{"method": "simclr", "norm": "layernorm", "dropout": 0.05, "projector_out": 128, "temperature": 0.3, "batch_size": 128, "lr_schedule": "cosine", "warmup_steps": 1740}
Rows from block 11, named by matrix and row number. Rows with one number belong to one attention dimension. Each number is 500 + 40 x the weight over the matrix's rms, rounded and kept within 0 to 999. All counts start at 0. Numbers have three digits each.
# q: window attention query (model.blocks.11.attn.q.weight, 256x256), inputs 129-171
# k: window attention key (model.blocks.11.attn.k.weight, 256x256), inputs 129-171
q.167:470474550520500557542478555401505481468555579522456408505513566467498494465609463458487514520423492435434381443514465561467545483
k.167:522457555528355502515428499486557458527545551436535432514524549441483435448521527425488498527467529517480459485520490552482511490
q.168:475493486529534532496505513548471462487544507461520502508477526556478475500505526477471486481495502508483505497471486522481504491
k.168:492506508530449494524515508470511508504485519503496512531473531500464514511458509460519506494492519481505509502520482487457519488
q.169:503534495481528536507528423574455502505505499500539531505486461558516519534464502540461475504490491511532550490482471487538480502
k.169:489495491492529538544507499485459499467448470540498521508476494557456545553504505524505458475480511531522475506517541496490528468
q.170:489497489515470494516499480556494527497518448530568508470499468512535491520506547465490441484491526592508500525483517512498487440
k.170:553499538485402511502483481511513504514529518544472482497459496486515507521449531536457513489509517429491485488510492493472488496
q.171:541454495627494457576441493491478453481552484473585454529458500511417469464502583414431428507491580528458508511440492587428544500
k.171:525475536487377526474475496524508506494605575481460487495493548477503436487467513498482568483534491417487528529554465501480508471
q.172:508481503490486499510529520418453492484520463650467465468507461494500516464537409502478490486509497441471457445420474544471555524
k.172:501475453529432489499434485474556511547516533464571452469532524457469449457513530466483500492484495499504491496524514544494495468
q.173:450578459407588554436574480574432494456428473566441601476460455549489563570457443616519559454470432424570529456527563418553434518
k.173:475558468511610469524523499501485485485404457495536538503510458532481548512515483477509436517442503608514490490469542498533517528
q.174:471532478489550474499494440546429484454470459519520520525462467506474534516435512541471494491501473476497517504467557458504473504
k.174:549522479481533515494502512455426493463477492511486594476491474555432531506500475467531459518474522526563576516489510492521518514
q.175:503491516540502543548420481558484434502551602411572471549478571539487452526504615449404412521415511516497443492545496544477498461
k.175:524460579508383529522489505514505449498563545509446478529458522512485457497489507452474556502508533455485516511538440512429542475
q.176:495505457469501457440528529458521494490479458482416541471530486473484500472473434535566585483586480455500556504507489443525510578
k.176:433515418506635477473535534495484549501434460500508527477541493502531533535528453533559466492515475534486468493460521476562486523
q.177:507456539554487481539421503464495459495585538456528426558507509489487450459506536437470472542486521466446474515492450554431570490
k.177:559462546512337508491442487486539506518617551490482428510482529460499413450486506435476557493509532420472517498538454547452535468
q.178:483497493491471510501530537452552522543504552396424490485579542491537495437528452487555567499490496537506492456542488496524486529
k.178:437474503496515527470538565530531530499488512496492474504544531464542475511537471493545487513508488526476435501495505508512507503
q.179:515497474480485472479535524485543529478456474545476520480541474485538512498500492513536525510533513493494535533491510484494480532
k.179:496530425473583470443538525550467508484490424472498543486546458512575507517495472556509514492547485504491524499475504482547465519
q.180:518449487476480476452522560492548466518508499479452490486599502497546454489507476501508513504616511466478507525533447457525524549
k.180:454507462531586486523536509468510548540487454484536490511527480499512514531534465530497509513506497492501478477490467487517483465
q.181:531505505510472495502512488548509520506503494507531512472535495519531502507526510489525474509525519569514505497473488531517504472
k.181:492480521542502486498478485525506502468465527499485487528479521488452520522457554485443478497509491471455465494515534485453497515
q.182:510462507582455456518449575468492453485525499431526456528533534473479452478571540416509455546508577547466462520505470574445535506
k.182:515439544501382490476471504486525500508578571455478471519512543460518440486471524484482561525541527439475522523530460511460507495
q.183:453549495370530536438579489533505557537428457591449561489501479481541576535496413585567576470541408470530550504494515417565470529
k.183:451576429505682488507535486504476482479381404533548564491515449551492581524522472541530419488463477590543473471430565485559479525
q.184:502500524523472545526508481507506545539527514448522492495513525510548472505516485465505479492467515557529508487495487526524503470
k.184:480498548520499498528491456503521520494493527540498459522480508469449509494484556511453481514459510476476459480518526518441509493
q.185:506491542495422480501499486424559563505507459557501486479529472450517506477508452473550533499502476486474492522491497500454526496
k.185:549503487490504477503434481475520548525531503500534453459506512454505483467502531517465511504485499493491457463510536533504466505
q.186:519488542478444493508519514480567544538514502548504460491556521462525516478543463462538483527528482470459464523481454530508532463
k.186:519499516512501479472443508513522502486518514500506485489511514475514492481498537478491500509528500457471464490502505521496491500
q.187:519512508499495528519518524515509525510501476474483531470562490534553498499536493462558498487522529580545542490502478512535480492
k.187:391479487503545526448530482542480493436463498494506484546499526501491502551501523560504499482541485486453445517528541461495473502
q.188:538509537535509490510509462464494510503511556503509505500469549491512504494512502488506526515455494468503491456500493516510474527
k.188:503485517508484492559478493466506540523488496513508438499507497469482518449499472470486473518441528524485496490532529522493533496
q.189:515534503493487528486510481511510517523498546505506509477511532501530518526500463505522510491495479487506487466507483496535489514
k.189:446494510487590516511513506514450488483443486510495521496502502521452545520530502495532460501486477517502458493491546488529512527
q.190:473548450500534476516517516475495507453424451568487534497457450497464553517488517509538534469478481494503475508487583465488479505
k.190:516554429440555483383539541523462473468465458442466595481547462541544548511489480523545490529534469562548560523505524447583451547
q.191:492532386531546448478602563456496550461404372585422569423516436517460545506479422515632606428537494513524566465437550474532460593
k.191:388550399481651439413585512561483508462407385447516570481567468510543555528508497579555493480494450574505522534456606438619444570
q.192:543506498464492503481507493532499554537484499521485525471494498480528545503480487568498536512521482446541533484520449481516480517
k.192:496557451452531522461556471533380547496484447494518591489517448525514538523491464577529523507523450472548548497468491454559464516
q.193:475490458530532534521529508517435452445511461497534515482479464543449466537504533475457448456461542554561489509472578512509487493
k.193:459565507433519564457531509522527448504467509513461514518483483523467497512485461485492486483528433480486490472481497457521526475
q.194:492517416486493473409562586494491539421452445535447553420515464533491507545503467528562500494507485545538518496537541444589460559
k.194:485532414466542461456522521514430573494517450513493510505486482492542506483486466590529544508529473454503545540484481469498517536
q.195:419440537439476555511470601488417544520532496515446461513504533476479489512587415425560473472533504490474447528462423516508578439
k.195:468433512496482500509489484481542557531534546449505479496547514508511444510507525466473489506506553525482521538505451514489503463
q.196:512528483532539482526501447503530413456501509485520500512476451536461475511460597543435481510450531552527531482538601495492452525
k.196:529561537483516499493481485526463362482495503526494491498462509494470510500500500514533522526478473482504500475493531499498499511
q.197:465475448484493475454511577484465486451491468525458503479542445528498493495508475494541490514553505549500495507501488495510524550
k.197:484472477497475493472468526489495529494538520476517489516524511484567461503530497481508521512531522503468527553523469504468518519
q.198:495512511456417566492485495526517588477465488533510499470441530484499513518527483496547495437492452563512449531531505490520517422
k.198:538510483492505455523511525461454584516520471527489485474517498474497504474482487527494494503475492464522541500468473520483516515
q.199:485525480586546441502525505474470524474476483440454536493449545501423496513498514480547595474456528483493560520457548503467464528
k.199:461537460572512452514527482486494544488469484478493513514474490501397534470439455454513525476472498502502498444465536490482499519
q.200:530562451393528497393596482549484503459417478572492602426530382543606575548469503636493516502505432548596564465559575360634440606
k.200:477531439434505515466506536508433556500500453544490484521479468480552526483517451568497515514508446470500496527507478475505543505
q.201:528548480562548443503522455538482546512450499398517563520445578512412522512449565562483555469459514459544557475517554502509390492
k.201:479606476471562507475575484524445504500452433536469573490499467524444564484450461502546521476495426460529508432463477443554475547
q.202:452487484523527537520522551496418522396486435564480488525425490526387506513545437448561484429487510491469456569410503517489558449
k.202:478474506519421506554449514426568552500545542459499388533472535471405455460506514403437489480459534509477455493521500531429572443
q.203:530445531530508470500451486464527478568562538443510464518571537465528444471508524499465462560538559475463496526513443530456526508
k.203:500477547538484519495497485498566446513479566489497524489513508523482497525499509462516466502522503517500492488487507508512479479
q.204:481491433509502501461521602460476456407482462551476502477544466552497488538510477454552475496514522560498471472480522506518514552
k.204:469431483505482447491491546454592507502525545476492423527507536481543454485512497466499519509523505523434490573518467492468540488
q.205:545554461491499480478511445531519544516444500499543542481455507477490533509450540566458523495496464524527528510547559469510414482
k.205:539541475514500489483521486511455514491484480525515522495480478499499525482489474536525510504497454463529513474479517486512490515
q.206:506498537535524475525479466507521526538530558426489499510496532485497472474510535516484547531457523421505524517516440516485499481
k.206:514506533551486547502532464539536474510481483488479555472502475510494512517476499467533513470528500503500484456471497503543466499
q.207:496489448550532448470511545463453439432494475513474505496511446504469486492500497498525506521523532515490523502466530503492510562
k.207:475453492560451473515466514472595534517521557461533430551481564473517464474498495453490470500507528528436447539539518515465533492
q.208:498480465491520490470529522478495435491512514478496538455566454535541478540510524515494496519500543548543531478523539481553472559
k.208:430530464413603517408567452559434461492452474524504613506522444552511517549475464590543488489560419477543539531474494418605472526
q.209:492469507513530463509482489522502579482527491472492469529494499455512493460492497493511533494530483465449506522485409523459521488
k.209:570415523618374475574412533436593533501555547443549391502485612467471460464533557392457490484470596509458440518547527613362526474
q.210:551534541487518452506485401524554478580499587443507504517530509478563524473468552569456534560499514442516542462538493489488462565
k.210:524537498504522540471561475575477408480434535530485587476500471526481531540495493530534464513523464523500481471494554482553438521
q.211:471449488558520459518466516448502463494555514407477445529556548512455452493503504424498490507552550512435475492469455566435506486
k.211:496472540541486489495511475488578469504488547474494521476526511510483486516492530472519493489528517530495507486493500505502467498
q.212:564544492483441495482496439551585535583472512451569512463524544485573510505465560535443500504490468539526519467556538512525430458
k.212:534587472440587482435599497562366498505434441580486649441518409525570593521459443599580519523543410460547589464439487424605434558
q.213:525533569451449540518429481546550597516491519483538485547451592481513527476503516499524512467447429475490439513552461525501516395
k.213:592476526537471456556497489496494569508540467523514454433539484450540493473510510474489522516485543488485497467467457569479506530
q.214:529478469421439475410551540492524605489472454573435522445529467454551543498509420543561549495564448489535525500555443412552496512
k.214:510525445487529473486514532504432571510517457505506512519511497500538514476505494565522510503526505469520544519493498493497500520
q.215:505550458596527447503541494483512468434435439565515527476465450494456551512469480443541521464488491527478482442457563502484479563
k.215:489466433551483465517462559500551494453504467467516447510448538470503500478490519466480548457454537523444448532516527508460530513
q.216:479493575462490539565463466518469516551535549467508503541454560482481477504519507481470489498429516451500501538473452510482525432
k.216:520539518441528542502502445520425491505483465521512555471505449524427514534492491508471478496504494496565518452487508502528478491
q.217:470500517468510538519491479544479537482497489495500504545433500521453503516503505510485505456485466498503489512484491500502496452
k.217:525533512470475508528454506462489509522571461522510480503501510483470508479500498465483524499485523468530511464506482542466518494
q.218:521481487552487496510519526430499446504513488545504501465515444470514500482545475458489474540470536529506486480469539504515532565
k.218:452461494492512496483494496526539454487444546479512479516480528517475498508494527515482467501471509534466486563517544484508506474
q.219:475481462517518503480510566499462431439491470527471527511491475552468483536499499485498492488526511535492490502504532490520497522
k.219:458478493477490486476479505488540499493523513467532459546487503498519467500516487485503501509527476486477482540507488480488517482
q.220:499561448444524497402586500548492456413407414621509586465451379569562582558459487582539505510514439539570538471522612374616461584
k.220:485512437442505503477481557512445536498534456532521459519471489476537509483542466538488516511493482471492497540523481490501545493
q.221:523503497571493420508468474477571519499502487491468461527492503437489530426440515476510549505502487491455488455516506526422507533
k.221:569440519661445429576435505460602475447529551450537386485467598456497450456542576434478526477451596539415458534530568600371497517
q.222:515455515462442534497434538472529492558537546502520422512546548441518499484524498484500452535540489478462435511511440527495574454
k.222:502430555501470490509478496466559504541518589493494477473547522506538464535542531477483477505517538521481486498504478538485486504
q.223:539489521471465522501515480478531545525485531564508484451539479486571519501507469510500463542516478484522487496508457475526543501
k.223:481489484503489517487516503512462536533487530506496491489515482493579484507528513589515492502529488516496489515487505501529504484
q.224:517517540471498560533502484513500528551492517488525507498461552499497514518514517507473524503442501459523488522492506508507496456
k.224:483531500459538552488554458536464523513469457521484547479514445500475530520470461553508479489508464484536499465469489476582474496
q.225:512538540447438554496482479528577525521496515571535483483473473489584507514504504482484462484476442526503451489540495503522553460
k.225:561459525514473474527434518484507551502547507519502431454504501454588472479548535497477514547458541501479489534535480550462500512
q.226:540544511490476503505518464513532553541464490509516514498495530458534553504480475506508553475492465463528489484503495494525468486
k.226:511538455509572508494563471561397508498446417509518600476504463541496545536448506587518536477506461496542551483433508474566481527
q.227:537501447515474476438555506442528493465460440584469506438543441494543504511492472497533481501529510569497496495508540459526474577
k.227:497502432496530457468488522498432518490504454490508516510486507487532507480497493576499532517494495497490529532501506485491495536
q.228:446530489500568527519542518523378509398453476520481571465402468574429531533507490528526559466384526477580550505452559496518460532
k.228:443569430433560538494531500545387571477491386496508532533479442518449511488464434523475520487506442481533495512488496462537515487
q.229:506432468477487446437497525466516544552541520422439499473619507476568442485514497522502498523585530510509540513539415485504500513
k.229:511507507497520491436568467533447481523455531513490637482538476549505527534467473548555469522542465466543584494477495467535467543
q.230:466473535512517496533458529474409452418519488512475478525468483523421465504559508439527469477461548498472489544442503532465560497
k.230:473450557551479493580408494478591465506549527439529379535491554483467420496552539390463490518473547539461447495537497557437548443
q.231:520509495511500541520514486539488419491513511502588485517526528543510502558490536514455442507503529520501497484474563514480493475
k.231:476525518462537566463536459498481453500461486518490537489529445516495503538510456502499479498547455511527463474476486447558475490