From a checkpoint of a small self-supervised image encoder.
Model: 32-pixel images, depths [5, 5, 5].
Training: ademamix at rate 0.00085, 8700 steps, batches of 128.
Rows from block 7 of a small self-supervised image encoder, named by matrix and row number. Rows with one number belong to one neuron. Each number is 50 + 12 x the weight over its row's rms, rounded and kept within 0 to 99. All counts start at 0.
Before each neuron's rows are labels from the 100 images, of 14976, where the neuron reaches its highest value: "patch colour" is the nearest of a few named colours to the mean colour under the peak. Only what is clearly more common there than usual is listed. The data: photos of plants and fungi (iNaturalist). In brackets: how many of the 100.
# fc1: MLP up (model.blocks.7.mlp.fc1.weight, 512x128), inputs 0-127
# fc2: MLP down (model.blocks.7.mlp.fc2.weight, 128x512, transposed), outputs 0-127

patch colour: grey (82)
fc1.47:59 72 52 45 57 66 44 62 52 52 38 43 47 35 51 41 44 58 52 64 46 52 60 57 55 62 51 49 56 51 38 75 52 41 59 55 41 47 44 60 41 40 69 38 28 49 49 53 42 46 38 54 58 56 48 33 58 44 22 45 78 30 27 51 79 43 56 43 51 65 31 67 55 51 54 38 64 35 56 62 63 74 42 67 49 48 69 63 57 36 76 30 51 46 32 54 58 36 63 37 51 54 55 63 35 39 61 60 34 31 44 18 52 41 62 45 52 54 48 54 47 73 48 42 35 35 61 36
fc2.47:50 34 40 54 52 40 38 64 22 34 34 58 59 57 56 47 56 46 67 36 49 61 59 27 35 81 42 42 70 59 52 43 47 51 69 42 52 32 54 37 46 45 36 54 58 56 53 25 47 46 54 17 45 53 49 58 57 53 66 64 44 59 49 38 28 76 52 64 37 65 52 63 72 42 45 44 55 34 50 50 28 42 49 52 62 48 49 37 49 41 43 58 51 29 44 57 37 66 42 67 54 70 28 53 33 51 63 58 56 59 80 74 47 43 47 58 62 47 54 49 45 48 58 59 54 36 51 62

patch colour: black (67)
fc1.161:52 58 50 38 53 49 71 50 50 62 59 55 43 39 29 46 39 57 61 52 69 51 47 51 39 73 47 53 30 38 55 62 47 38 40 40 54 66 57 64 40 53 63 35 88 72 63 58 41 66 52 40 49 59 60 28 35 55 39 48 30 51 42 36 53 51 33 79 47 49 49 27 60 50 46 51 49 63 51 34 48 51 50 50 57 80 38 43 57 57 45 32 52 66 41 49 42 40 36 59 55 56 69 31 43 51 64 35 36 57 63 45 81 52 70 35 44 37 51 55 36 36 55 42 68 61 51 58
fc2.161:50 41 51 50 55 50 45 53 38 47 36 45 49 45 63 68 43 43 38 32 40 40 42 71 44 35 51 36 52 35 62 63 59 49 59 45 36 71 65 46 56 60 42 49 55 49 26 54 42 61 37 52 44 47 49 78 57 58 45 55 45 51 42 77 48 50 66 26 56 80 37 72 51 46 47 52 70 40 67 81 44 38 47 39 52 39 27 49 50 67 68 37 51 34 65 41 42 37 71 34 53 51 37 53 52 48 72 57 68 55 37 58 54 46 49 47 51 50 46 45 68 55 53 49 57 41 14 71

patch colour: black (55)
fc1.129:62 46 45 50 48 49 54 43 77 43 69 69 27 51 38 57 34 48 47 73 46 65 27 60 50 47 76 65 64 31 57 45 31 36 57 43 49 54 62 50 40 48 54 47 38 74 44 51 64 45 50 68 35 59 55 35 75 50 72 65 56 41 45 58 52 60 35 54 46 59 69 50 61 58 38 38 48 47 22 49 69 77 57 34 57 56 53 52 56 31 47 37 48 51 41 50 40 53 65 51 51 64 34 50 22 53 36 56 52 43 56 37 76 38 45 46 73 41 52 41 41 50 47 40 61 51 57 64
fc2.129:31 55 53 41 45 49 50 36 60 64 52 62 70 65 59 50 58 64 54 47 62 25 47 58 55 56 55 54 45 27 62 31 51 40 59 36 29 54 69 52 64 38 54 39 26 55 50 77 41 64 35 32 49 43 45 66 48 62 37 42 48 49 54 60 53 38 63 41 32 45 38 47 45 65 48 52 34 52 62 50 54 61 70 40 58 43 43 41 57 57 57 72 41 60 72 59 54 49 57 34 29 38 56 57 67 40 45 54 39 38 30 62 63 40 67 37 60 58 21 69 61 69 31 35 42 53 53 29

patch colour: grey (78)
fc1.505:73 58 41 62 39 46 45 58 49 41 49 60 47 43 31 49 42 61 58 52 58 60 58 29 44 41 41 56 38 61 35 64 65 51 46 68 77 43 38 73 54 48 57 48 36 61 32 50 45 31 54 46 66 51 43 33 43 51 41 72 39 59 51 35 50 40 41 49 30 53 71 37 57 49 60 64 47 52 80 30 56 41 39 64 44 61 61 57 25 22 51 39 55 55 39 49 55 41 30 60 54 45 47 39 70 46 65 61 34 60 48 41 46 75 51 51 35 24 44 64 56 44 54 49 71 63 69 59
fc2.505:60 50 49 30 63 50 49 52 19 58 41 42 39 40 68 71 57 50 34 30 34 55 52 49 60 36 62 52 59 69 43 65 58 57 49 50 63 56 29 55 16 56 60 42 72 44 59 43 54 56 53 61 58 36 54 61 48 45 50 41 50 47 40 51 50 50 57 33 98 31 33 49 66 49 56 64 59 57 48 55 44 34 43 67 47 46 70 55 60 65 55 55 40 15 49 43 57 45 64 44 68 39 51 62 44 42 47 34 48 40 56 45 38 56 40 40 53 50 53 51 38 35 51 64 44 67 32 41

patch colour: grey (79)
fc1.58:44 63 46 73 52 50 60 67 51 45 58 38 51 50 77 33 62 47 59 70 32 49 69 35 49 57 49 43 57 66 20 54 51 68 45 47 47 58 34 39 49 39 54 49 39 54 32 17 45 23 50 44 71 44 43 34 49 40 60 59 62 71 43 40 55 35 61 56 34 48 29 43 38 38 60 76 36 41 52 38 31 31 43 69 40 48 48 57 31 24 57 52 58 42 53 53 68 65 52 50 56 41 49 73 60 50 56 47 63 54 45 57 46 58 49 52 29 62 45 60 54 55 60 53 43 49 68 55
fc2.58:35 57 49 34 54 54 51 30 55 54 30 49 56 50 62 63 38 47 49 59 52 36 31 60 63 29 85 62 61 62 46 46 51 49 43 47 39 56 51 48 56 45 40 37 46 52 48 73 57 52 27 63 37 38 57 72 71 55 54 44 47 42 58 61 65 59 73 49 75 48 63 59 49 53 56 63 52 58 59 70 72 72 40 60 58 41 31 38 55 57 68 39 37 50 48 37 27 37 69 29 46 37 45 43 33 35 28 43 56 39 47 49 52 38 59 41 57 59 34 53 49 61 47 35 55 34 34 67

patch colour: grey (75)
fc1.336:68 47 38 44 51 50 52 75 36 64 46 39 49 25 56 47 54 48 47 39 40 40 42 65 38 48 38 51 40 44 40 54 40 42 63 37 47 61 42 35 37 67 48 54 74 50 39 45 28 58 55 74 55 71 77 52 38 17 52 51 52 45 54 52 40 51 42 53 72 64 46 50 83 34 41 39 55 44 41 74 40 46 56 39 44 39 52 61 71 67 59 37 52 35 62 41 62 44 56 50 60 38 58 60 42 74 60 48 53 59 63 46 46 42 20 54 55 40 70 43 59 49 41 65 50 55 30 55
fc2.336:58 47 58 65 50 59 42 39 47 61 45 46 52 43 38 67 39 60 45 41 50 41 61 36 39 69 45 36 42 71 35 68 60 50 53 62 52 36 43 62 66 60 53 61 60 64 44 48 67 50 69 25 71 25 51 47 45 56 23 54 33 58 36 35 56 31 58 62 41 43 50 37 35 44 67 58 58 44 49 44 61 46 33 72 47 64 47 52 33 63 47 56 43 56 36 71 42 66 36 46 27 45 48 23 57 47 46 57 61 40 59 47 19 73 56 57 38 29 63 47 42 47 64 57 33 60 46 49

patch colour: grey (82)
fc1.370:74 59 56 41 52 51 71 48 40 69 77 46 58 56 61 54 50 29 39 43 35 72 56 47 47 25 60 58 37 49 74 41 56 47 63 65 58 78 43 42 46 50 54 46 38 44 72 54 46 49 59 59 61 43 36 63 28 43 50 63 51 42 43 36 68 29 43 56 68 57 57 48 66 30 60 56 67 48 58 61 40 50 38 57 54 40 62 51 46 43 46 63 51 23 58 47 56 44 58 55 21 52 59 29 65 40 42 39 53 26 48 42 57 46 33 50 42 45 41 53 46 34 23 48 34 60 51 41
fc2.370:33 63 53 56 41 43 34 42 76 49 46 53 67 46 43 40 31 51 43 49 53 39 55 50 41 63 50 41 33 48 56 65 57 55 46 32 63 24 41 24 52 53 35 72 64 68 39 53 49 35 35 68 49 71 64 38 71 51 51 51 57 48 61 27 52 28 46 56 46 73 52 49 33 58 56 49 44 32 52 36 51 54 71 33 38 50 40 39 54 47 66 35 61 69 46 52 60 54 38 45 51 34 66 78 54 48 47 74 45 68 68 37 36 28 52 63 39 50 66 57 50 48 43 52 58 59 37 53

patch colour: grey (88)
fc1.168:63 59 29 47 45 38 58 55 55 61 40 36 60 37 35 41 53 62 53 60 55 44 60 52 46 63 43 63 25 60 30 66 61 59 46 42 71 55 35 53 46 53 53 55 51 53 41 46 48 41 65 76 62 45 54 17 51 32 33 51 43 66 37 27 58 44 53 48 48 52 43 27 43 52 66 78 33 55 50 34 56 46 50 63 29 59 65 68 41 34 59 50 54 73 36 61 72 51 44 63 51 34 55 38 64 46 44 41 19 70 46 48 44 64 45 54 42 40 57 65 53 50 45 54 38 63 65 39
fc2.168:53 68 41 56 51 54 45 24 33 49 32 47 37 34 59 58 45 46 32 55 43 42 44 62 56 46 69 62 38 67 61 66 56 57 29 33 36 57 34 39 21 49 65 26 74 47 52 60 50 54 28 72 45 57 52 81 54 58 52 52 53 47 48 64 54 64 49 36 76 46 43 55 68 50 67 38 44 51 38 67 53 49 41 65 50 57 49 54 54 61 43 61 51 41 35 55 61 77 58 36 75 47 58 58 41 32 41 51 58 37 61 44 45 55 45 37 46 46 34 58 33 35 51 65 62 54 31 53

patch colour: black (60)
fc1.326:58 35 69 41 60 53 45 65 49 69 57 65 29 61 33 68 42 63 52 35 48 50 49 41 60 58 44 32 49 23 61 60 48 53 51 56 46 48 57 71 36 64 50 41 34 52 41 55 46 44 52 69 40 73 62 55 57 32 43 45 55 35 57 64 48 59 33 47 50 57 49 30 73 58 34 39 49 46 39 46 82 45 64 35 71 82 47 53 58 45 48 46 51 25 62 33 34 44 42 56 65 48 52 54 34 60 61 68 50 32 59 50 66 33 51 38 57 46 60 45 49 49 50 55 51 67 74 33
fc2.326:56 58 41 61 56 55 44 30 39 55 44 44 45 36 64 47 46 38 40 60 55 47 31 65 37 36 34 71 41 42 51 52 23 43 64 38 39 63 38 41 37 63 62 35 77 50 34 81 26 73 59 65 49 41 52 54 49 58 55 47 67 67 44 46 45 58 44 59 47 38 41 31 56 56 47 30 33 52 57 66 47 72 72 32 54 39 66 44 53 67 46 61 50 74 56 71 62 65 62 43 47 25 55 47 48 74 41 63 57 46 42 46 57 52 49 39 51 46 35 53 60 37 55 42 57 54 39 56

patch colour: black (73)
fc1.12:74 60 59 58 32 34 51 46 41 34 74 50 40 61 78 47 61 45 54 49 50 52 47 50 39 42 55 56 51 40 44 49 61 34 56 48 86 62 52 52 41 49 66 41 34 61 62 53 60 40 55 54 52 49 46 53 47 48 35 44 40 67 34 46 34 45 45 48 46 58 71 20 50 57 51 75 52 61 97 60 58 56 57 42 50 65 61 55 52 44 73 42 37 46 36 55 64 40 51 47 29 59 39 64 54 47 29 39 36 55 48 45 64 52 34 38 53 28 52 59 30 46 46 49 55 59 41 62
fc2.12:62 68 27 56 50 52 52 39 53 56 66 51 24 36 53 53 31 43 31 41 49 60 41 52 49 57 60 43 58 49 48 63 33 56 63 62 40 72 34 58 19 62 70 37 64 46 29 51 62 43 48 63 61 57 52 51 66 36 52 56 60 35 45 41 49 64 43 30 52 42 38 48 62 54 37 35 42 56 35 50 53 58 66 39 55 40 73 51 56 56 50 32 48 56 54 57 57 60 56 35 83 27 61 51 56 65 44 67 65 50 58 24 43 51 51 47 46 21 43 52 41 56 61 48 77 41 64 62

patch colour: black (46)
fc1.228:41 46 33 43 73 40 64 47 35 36 48 55 55 60 50 30 53 54 67 44 58 45 65 52 58 71 58 51 41 38 54 56 58 52 57 43 80 51 36 34 31 60 48 45 67 44 66 51 34 49 58 49 48 76 54 52 65 50 42 27 47 41 43 42 63 61 43 65 44 53 53 45 64 56 52 60 22 54 91 36 51 56 62 49 44 59 57 44 68 39 46 60 42 44 45 40 55 51 29 68 52 37 45 49 57 44 51 58 00 48 52 58 54 37 43 49 66 57 51 59 50 49 31 46 67 57 62 54
fc2.228:55 55 54 56 43 64 41 43 36 66 64 34 36 22 55 37 35 53 50 46 45 43 37 60 37 41 55 48 57 57 61 71 42 54 50 63 55 81 28 62 04 59 71 25 59 41 23 37 65 43 50 75 49 51 63 53 49 46 54 55 52 47 32 38 45 47 33 44 48 55 30 48 46 45 69 45 52 46 59 43 46 47 55 54 41 59 67 65 50 51 41 60 53 53 54 57 70 59 62 51 64 44 65 48 58 67 59 57 52 47 58 32 49 65 52 43 36 21 41 61 45 39 59 60 44 59 45 64

patch colour: grey (79)
fc1.312:46 56 36 37 43 63 32 58 72 79 40 46 49 30 51 42 50 69 61 52 59 46 60 51 42 24 57 55 61 45 47 47 59 57 57 38 48 46 55 49 44 49 43 36 52 33 44 55 38 50 24 46 65 43 73 41 57 69 58 64 47 19 74 66 62 56 53 54 58 44 36 74 56 56 53 49 65 35 52 60 64 53 46 69 44 50 56 54 38 46 64 32 41 80 61 67 44 42 69 42 44 31 61 67 61 46 53 43 44 47 53 51 57 54 50 30 55 52 60 71 53 49 43 49 38 49 21 28
fc2.312:56 57 37 32 41 41 50 49 29 70 43 53 25 36 48 61 32 49 38 46 50 59 30 59 50 51 72 58 72 48 85 71 31 56 60 46 46 57 43 61 14 57 46 38 61 40 39 30 66 53 29 56 55 55 59 69 76 60 59 53 46 54 33 55 56 77 53 49 71 43 49 55 57 56 57 35 56 53 46 62 56 64 57 46 56 46 53 55 56 49 59 60 47 36 46 44 44 45 64 22 68 33 39 53 57 59 59 60 44 46 64 38 42 45 47 46 51 28 47 52 51 42 51 55 62 27 40 60