config.toml
arch = "swin"
model = "self-supervised image encoder"
dataset = "photos of plants and fungi (iNaturalist)"
train_examples = 45211
image_size = 32
crop_scale_min = 0.3
horizontal_flip = true
color_jitter = 0.4
method = "simclr"
norm = "layernorm"
norm_position = "pre"
activation = "star_relu"
mlp_ratio = 4
head_dim = 64
fused_qkv = false
bias = "none"
qk_norm = true
layer_scale_init = 1.0
parallel_block = false
dropout = 0.05
inner_norm = false
drop_path = 0.1
patch_size = [2, 2]
depths = [5, 5, 5]
widths = [64, 128, 256]
projector_hidden = 1024
projector_out = 128
projector_hidden_layers = 2
temperature = 0.3
init = "trunc_normal_002"
residual_init = "scaled_by_depth"
optimizer = "ademamix"
lr = 0.00085
beta1 = 0.8
beta2 = 0.999
eps = 1e-08
beta3 = 0.999
alpha = 4
ema_decay = 0.99
steps = 8700
batch_size = 128
epochs = 24.6
lr_schedule = "cosine"
final_lr_fraction = 0
warmup_steps = 1740
weight_decay = 0.3
Rows from block 2 of a small self-supervised image encoder, named by matrix and row number. Rows with one number belong to one neuron. Each number is 128 + 24 x the weight over its row's rms, rounded and kept within 0 to 255. All counts start at 0. Numbers have three digits each.
Before each neuron's rows are labels from the 100 images, of 14976, where the neuron reaches its highest value: "strongest on" is what is common among them. Only what is clearly more common there than usual is listed. The data: photos of plants and fungi (iNaturalist). In brackets: how many of the 100.
# fc1: MLP up (model.blocks.2.mlp.fc1.weight, 256x64), inputs 0-63
# fc2: MLP down (model.blocks.2.mlp.fc2.weight, 64x256, transposed), outputs 0-63

strongest on: order Ranunculales (29)
fc1.7:164168133171133142120124118141095062092149138113141126184103127162148152097144165113148137124141173128143127120115140132105082118105148107093145103132121103128122140078134115117130123087114129
fc2.7:078133097108118131123146128097133135152089140148146126073167150109132099140129105106119140119141082159087149109145140146155147162191127143121108128154156131152106123098094121124152111153115162

strongest on: order Asterales (30); family: Asteraceae (30)
fc1.117:107080148192101141135074124157084123125103135135126152108155133093125114118128132129101116150148151115131101096140118125137119129149127085112146159114148139095157103143124090106141125131181175
fc2.117:112180108134119118110120146109152125170147095150119132110146112092139132146131141145111099123144100119138122163173163136157159116141090145103152121119156132125131113145130183145127112110089052

strongest on: order Ranunculales (29)
fc1.99:115119132138117194125134136143089082109111149129118127136109142164152117085127105124094170133110144129118134091121115102107097125097125131088139132151095153085137144144107065150129134153160149
fc2.99:124080111165121111122133125112141120092108151135108088092153134143110093125094143119154099136147143135101133151161120138120140156154106123120102174088154169123097115094128143100184158159126151

strongest on: order Asterales (31); family: Asteraceae (30)
fc1.66:119100142184125145125094120150086126137113126098119131116161144096141131092112113143091145135124170125108110093132099107145092133154117123132130156108162138092155111120110107151152148143203157
fc2.66:124180098127108123101126144104180101152145110152129112108142112109135131139130128138130101120138100115127120176181166129144161131121078146123148124128146134127117123146127199128119125122099061

strongest on: order Asterales (27); family: Asteraceae (27)
fc1.237:084129113146132093161165096071148136161143117133105105131184094131151114089116079157115109129140105117154124133142161119126186134111128124159114131115126130118159141109134128120144129122185128
fc2.237:103150153082139135134066106141137149109098125116142149073103152111123132158099120100163149124100135122129114150112115145125143133156127157155126113102130138137167111164125103138073129173125174

strongest on: order Asterales (30); family: Asteraceae (30)
fc1.233:076132108119139091150111106076167165153146121144111111127181103104172101145097097149096107137106121126140135134136138121141184134136115132165110135111134137129127149118135144121154131153168084
fc2.233:089148136082116131150132108130150176144102112117146125053113139105130143153119095120151129111114119115116104156115133141156146154158113150178120110106139132129163115168123087124101146163124167

strongest on: class Liliopsida (27)
fc1.62:125093139166117153155114126143154084121075123105120138134146111096123111133122081123083110142107124134118129119139116114145122136160114134061157156133114167098107121142124092141146165162177139
fc2.62:138095147114112146129097131145140167174100132130112115090119143121113095123109098120123126142083128124093149131125152122162157119159103135170098143106166182122144097159121124122098172161094150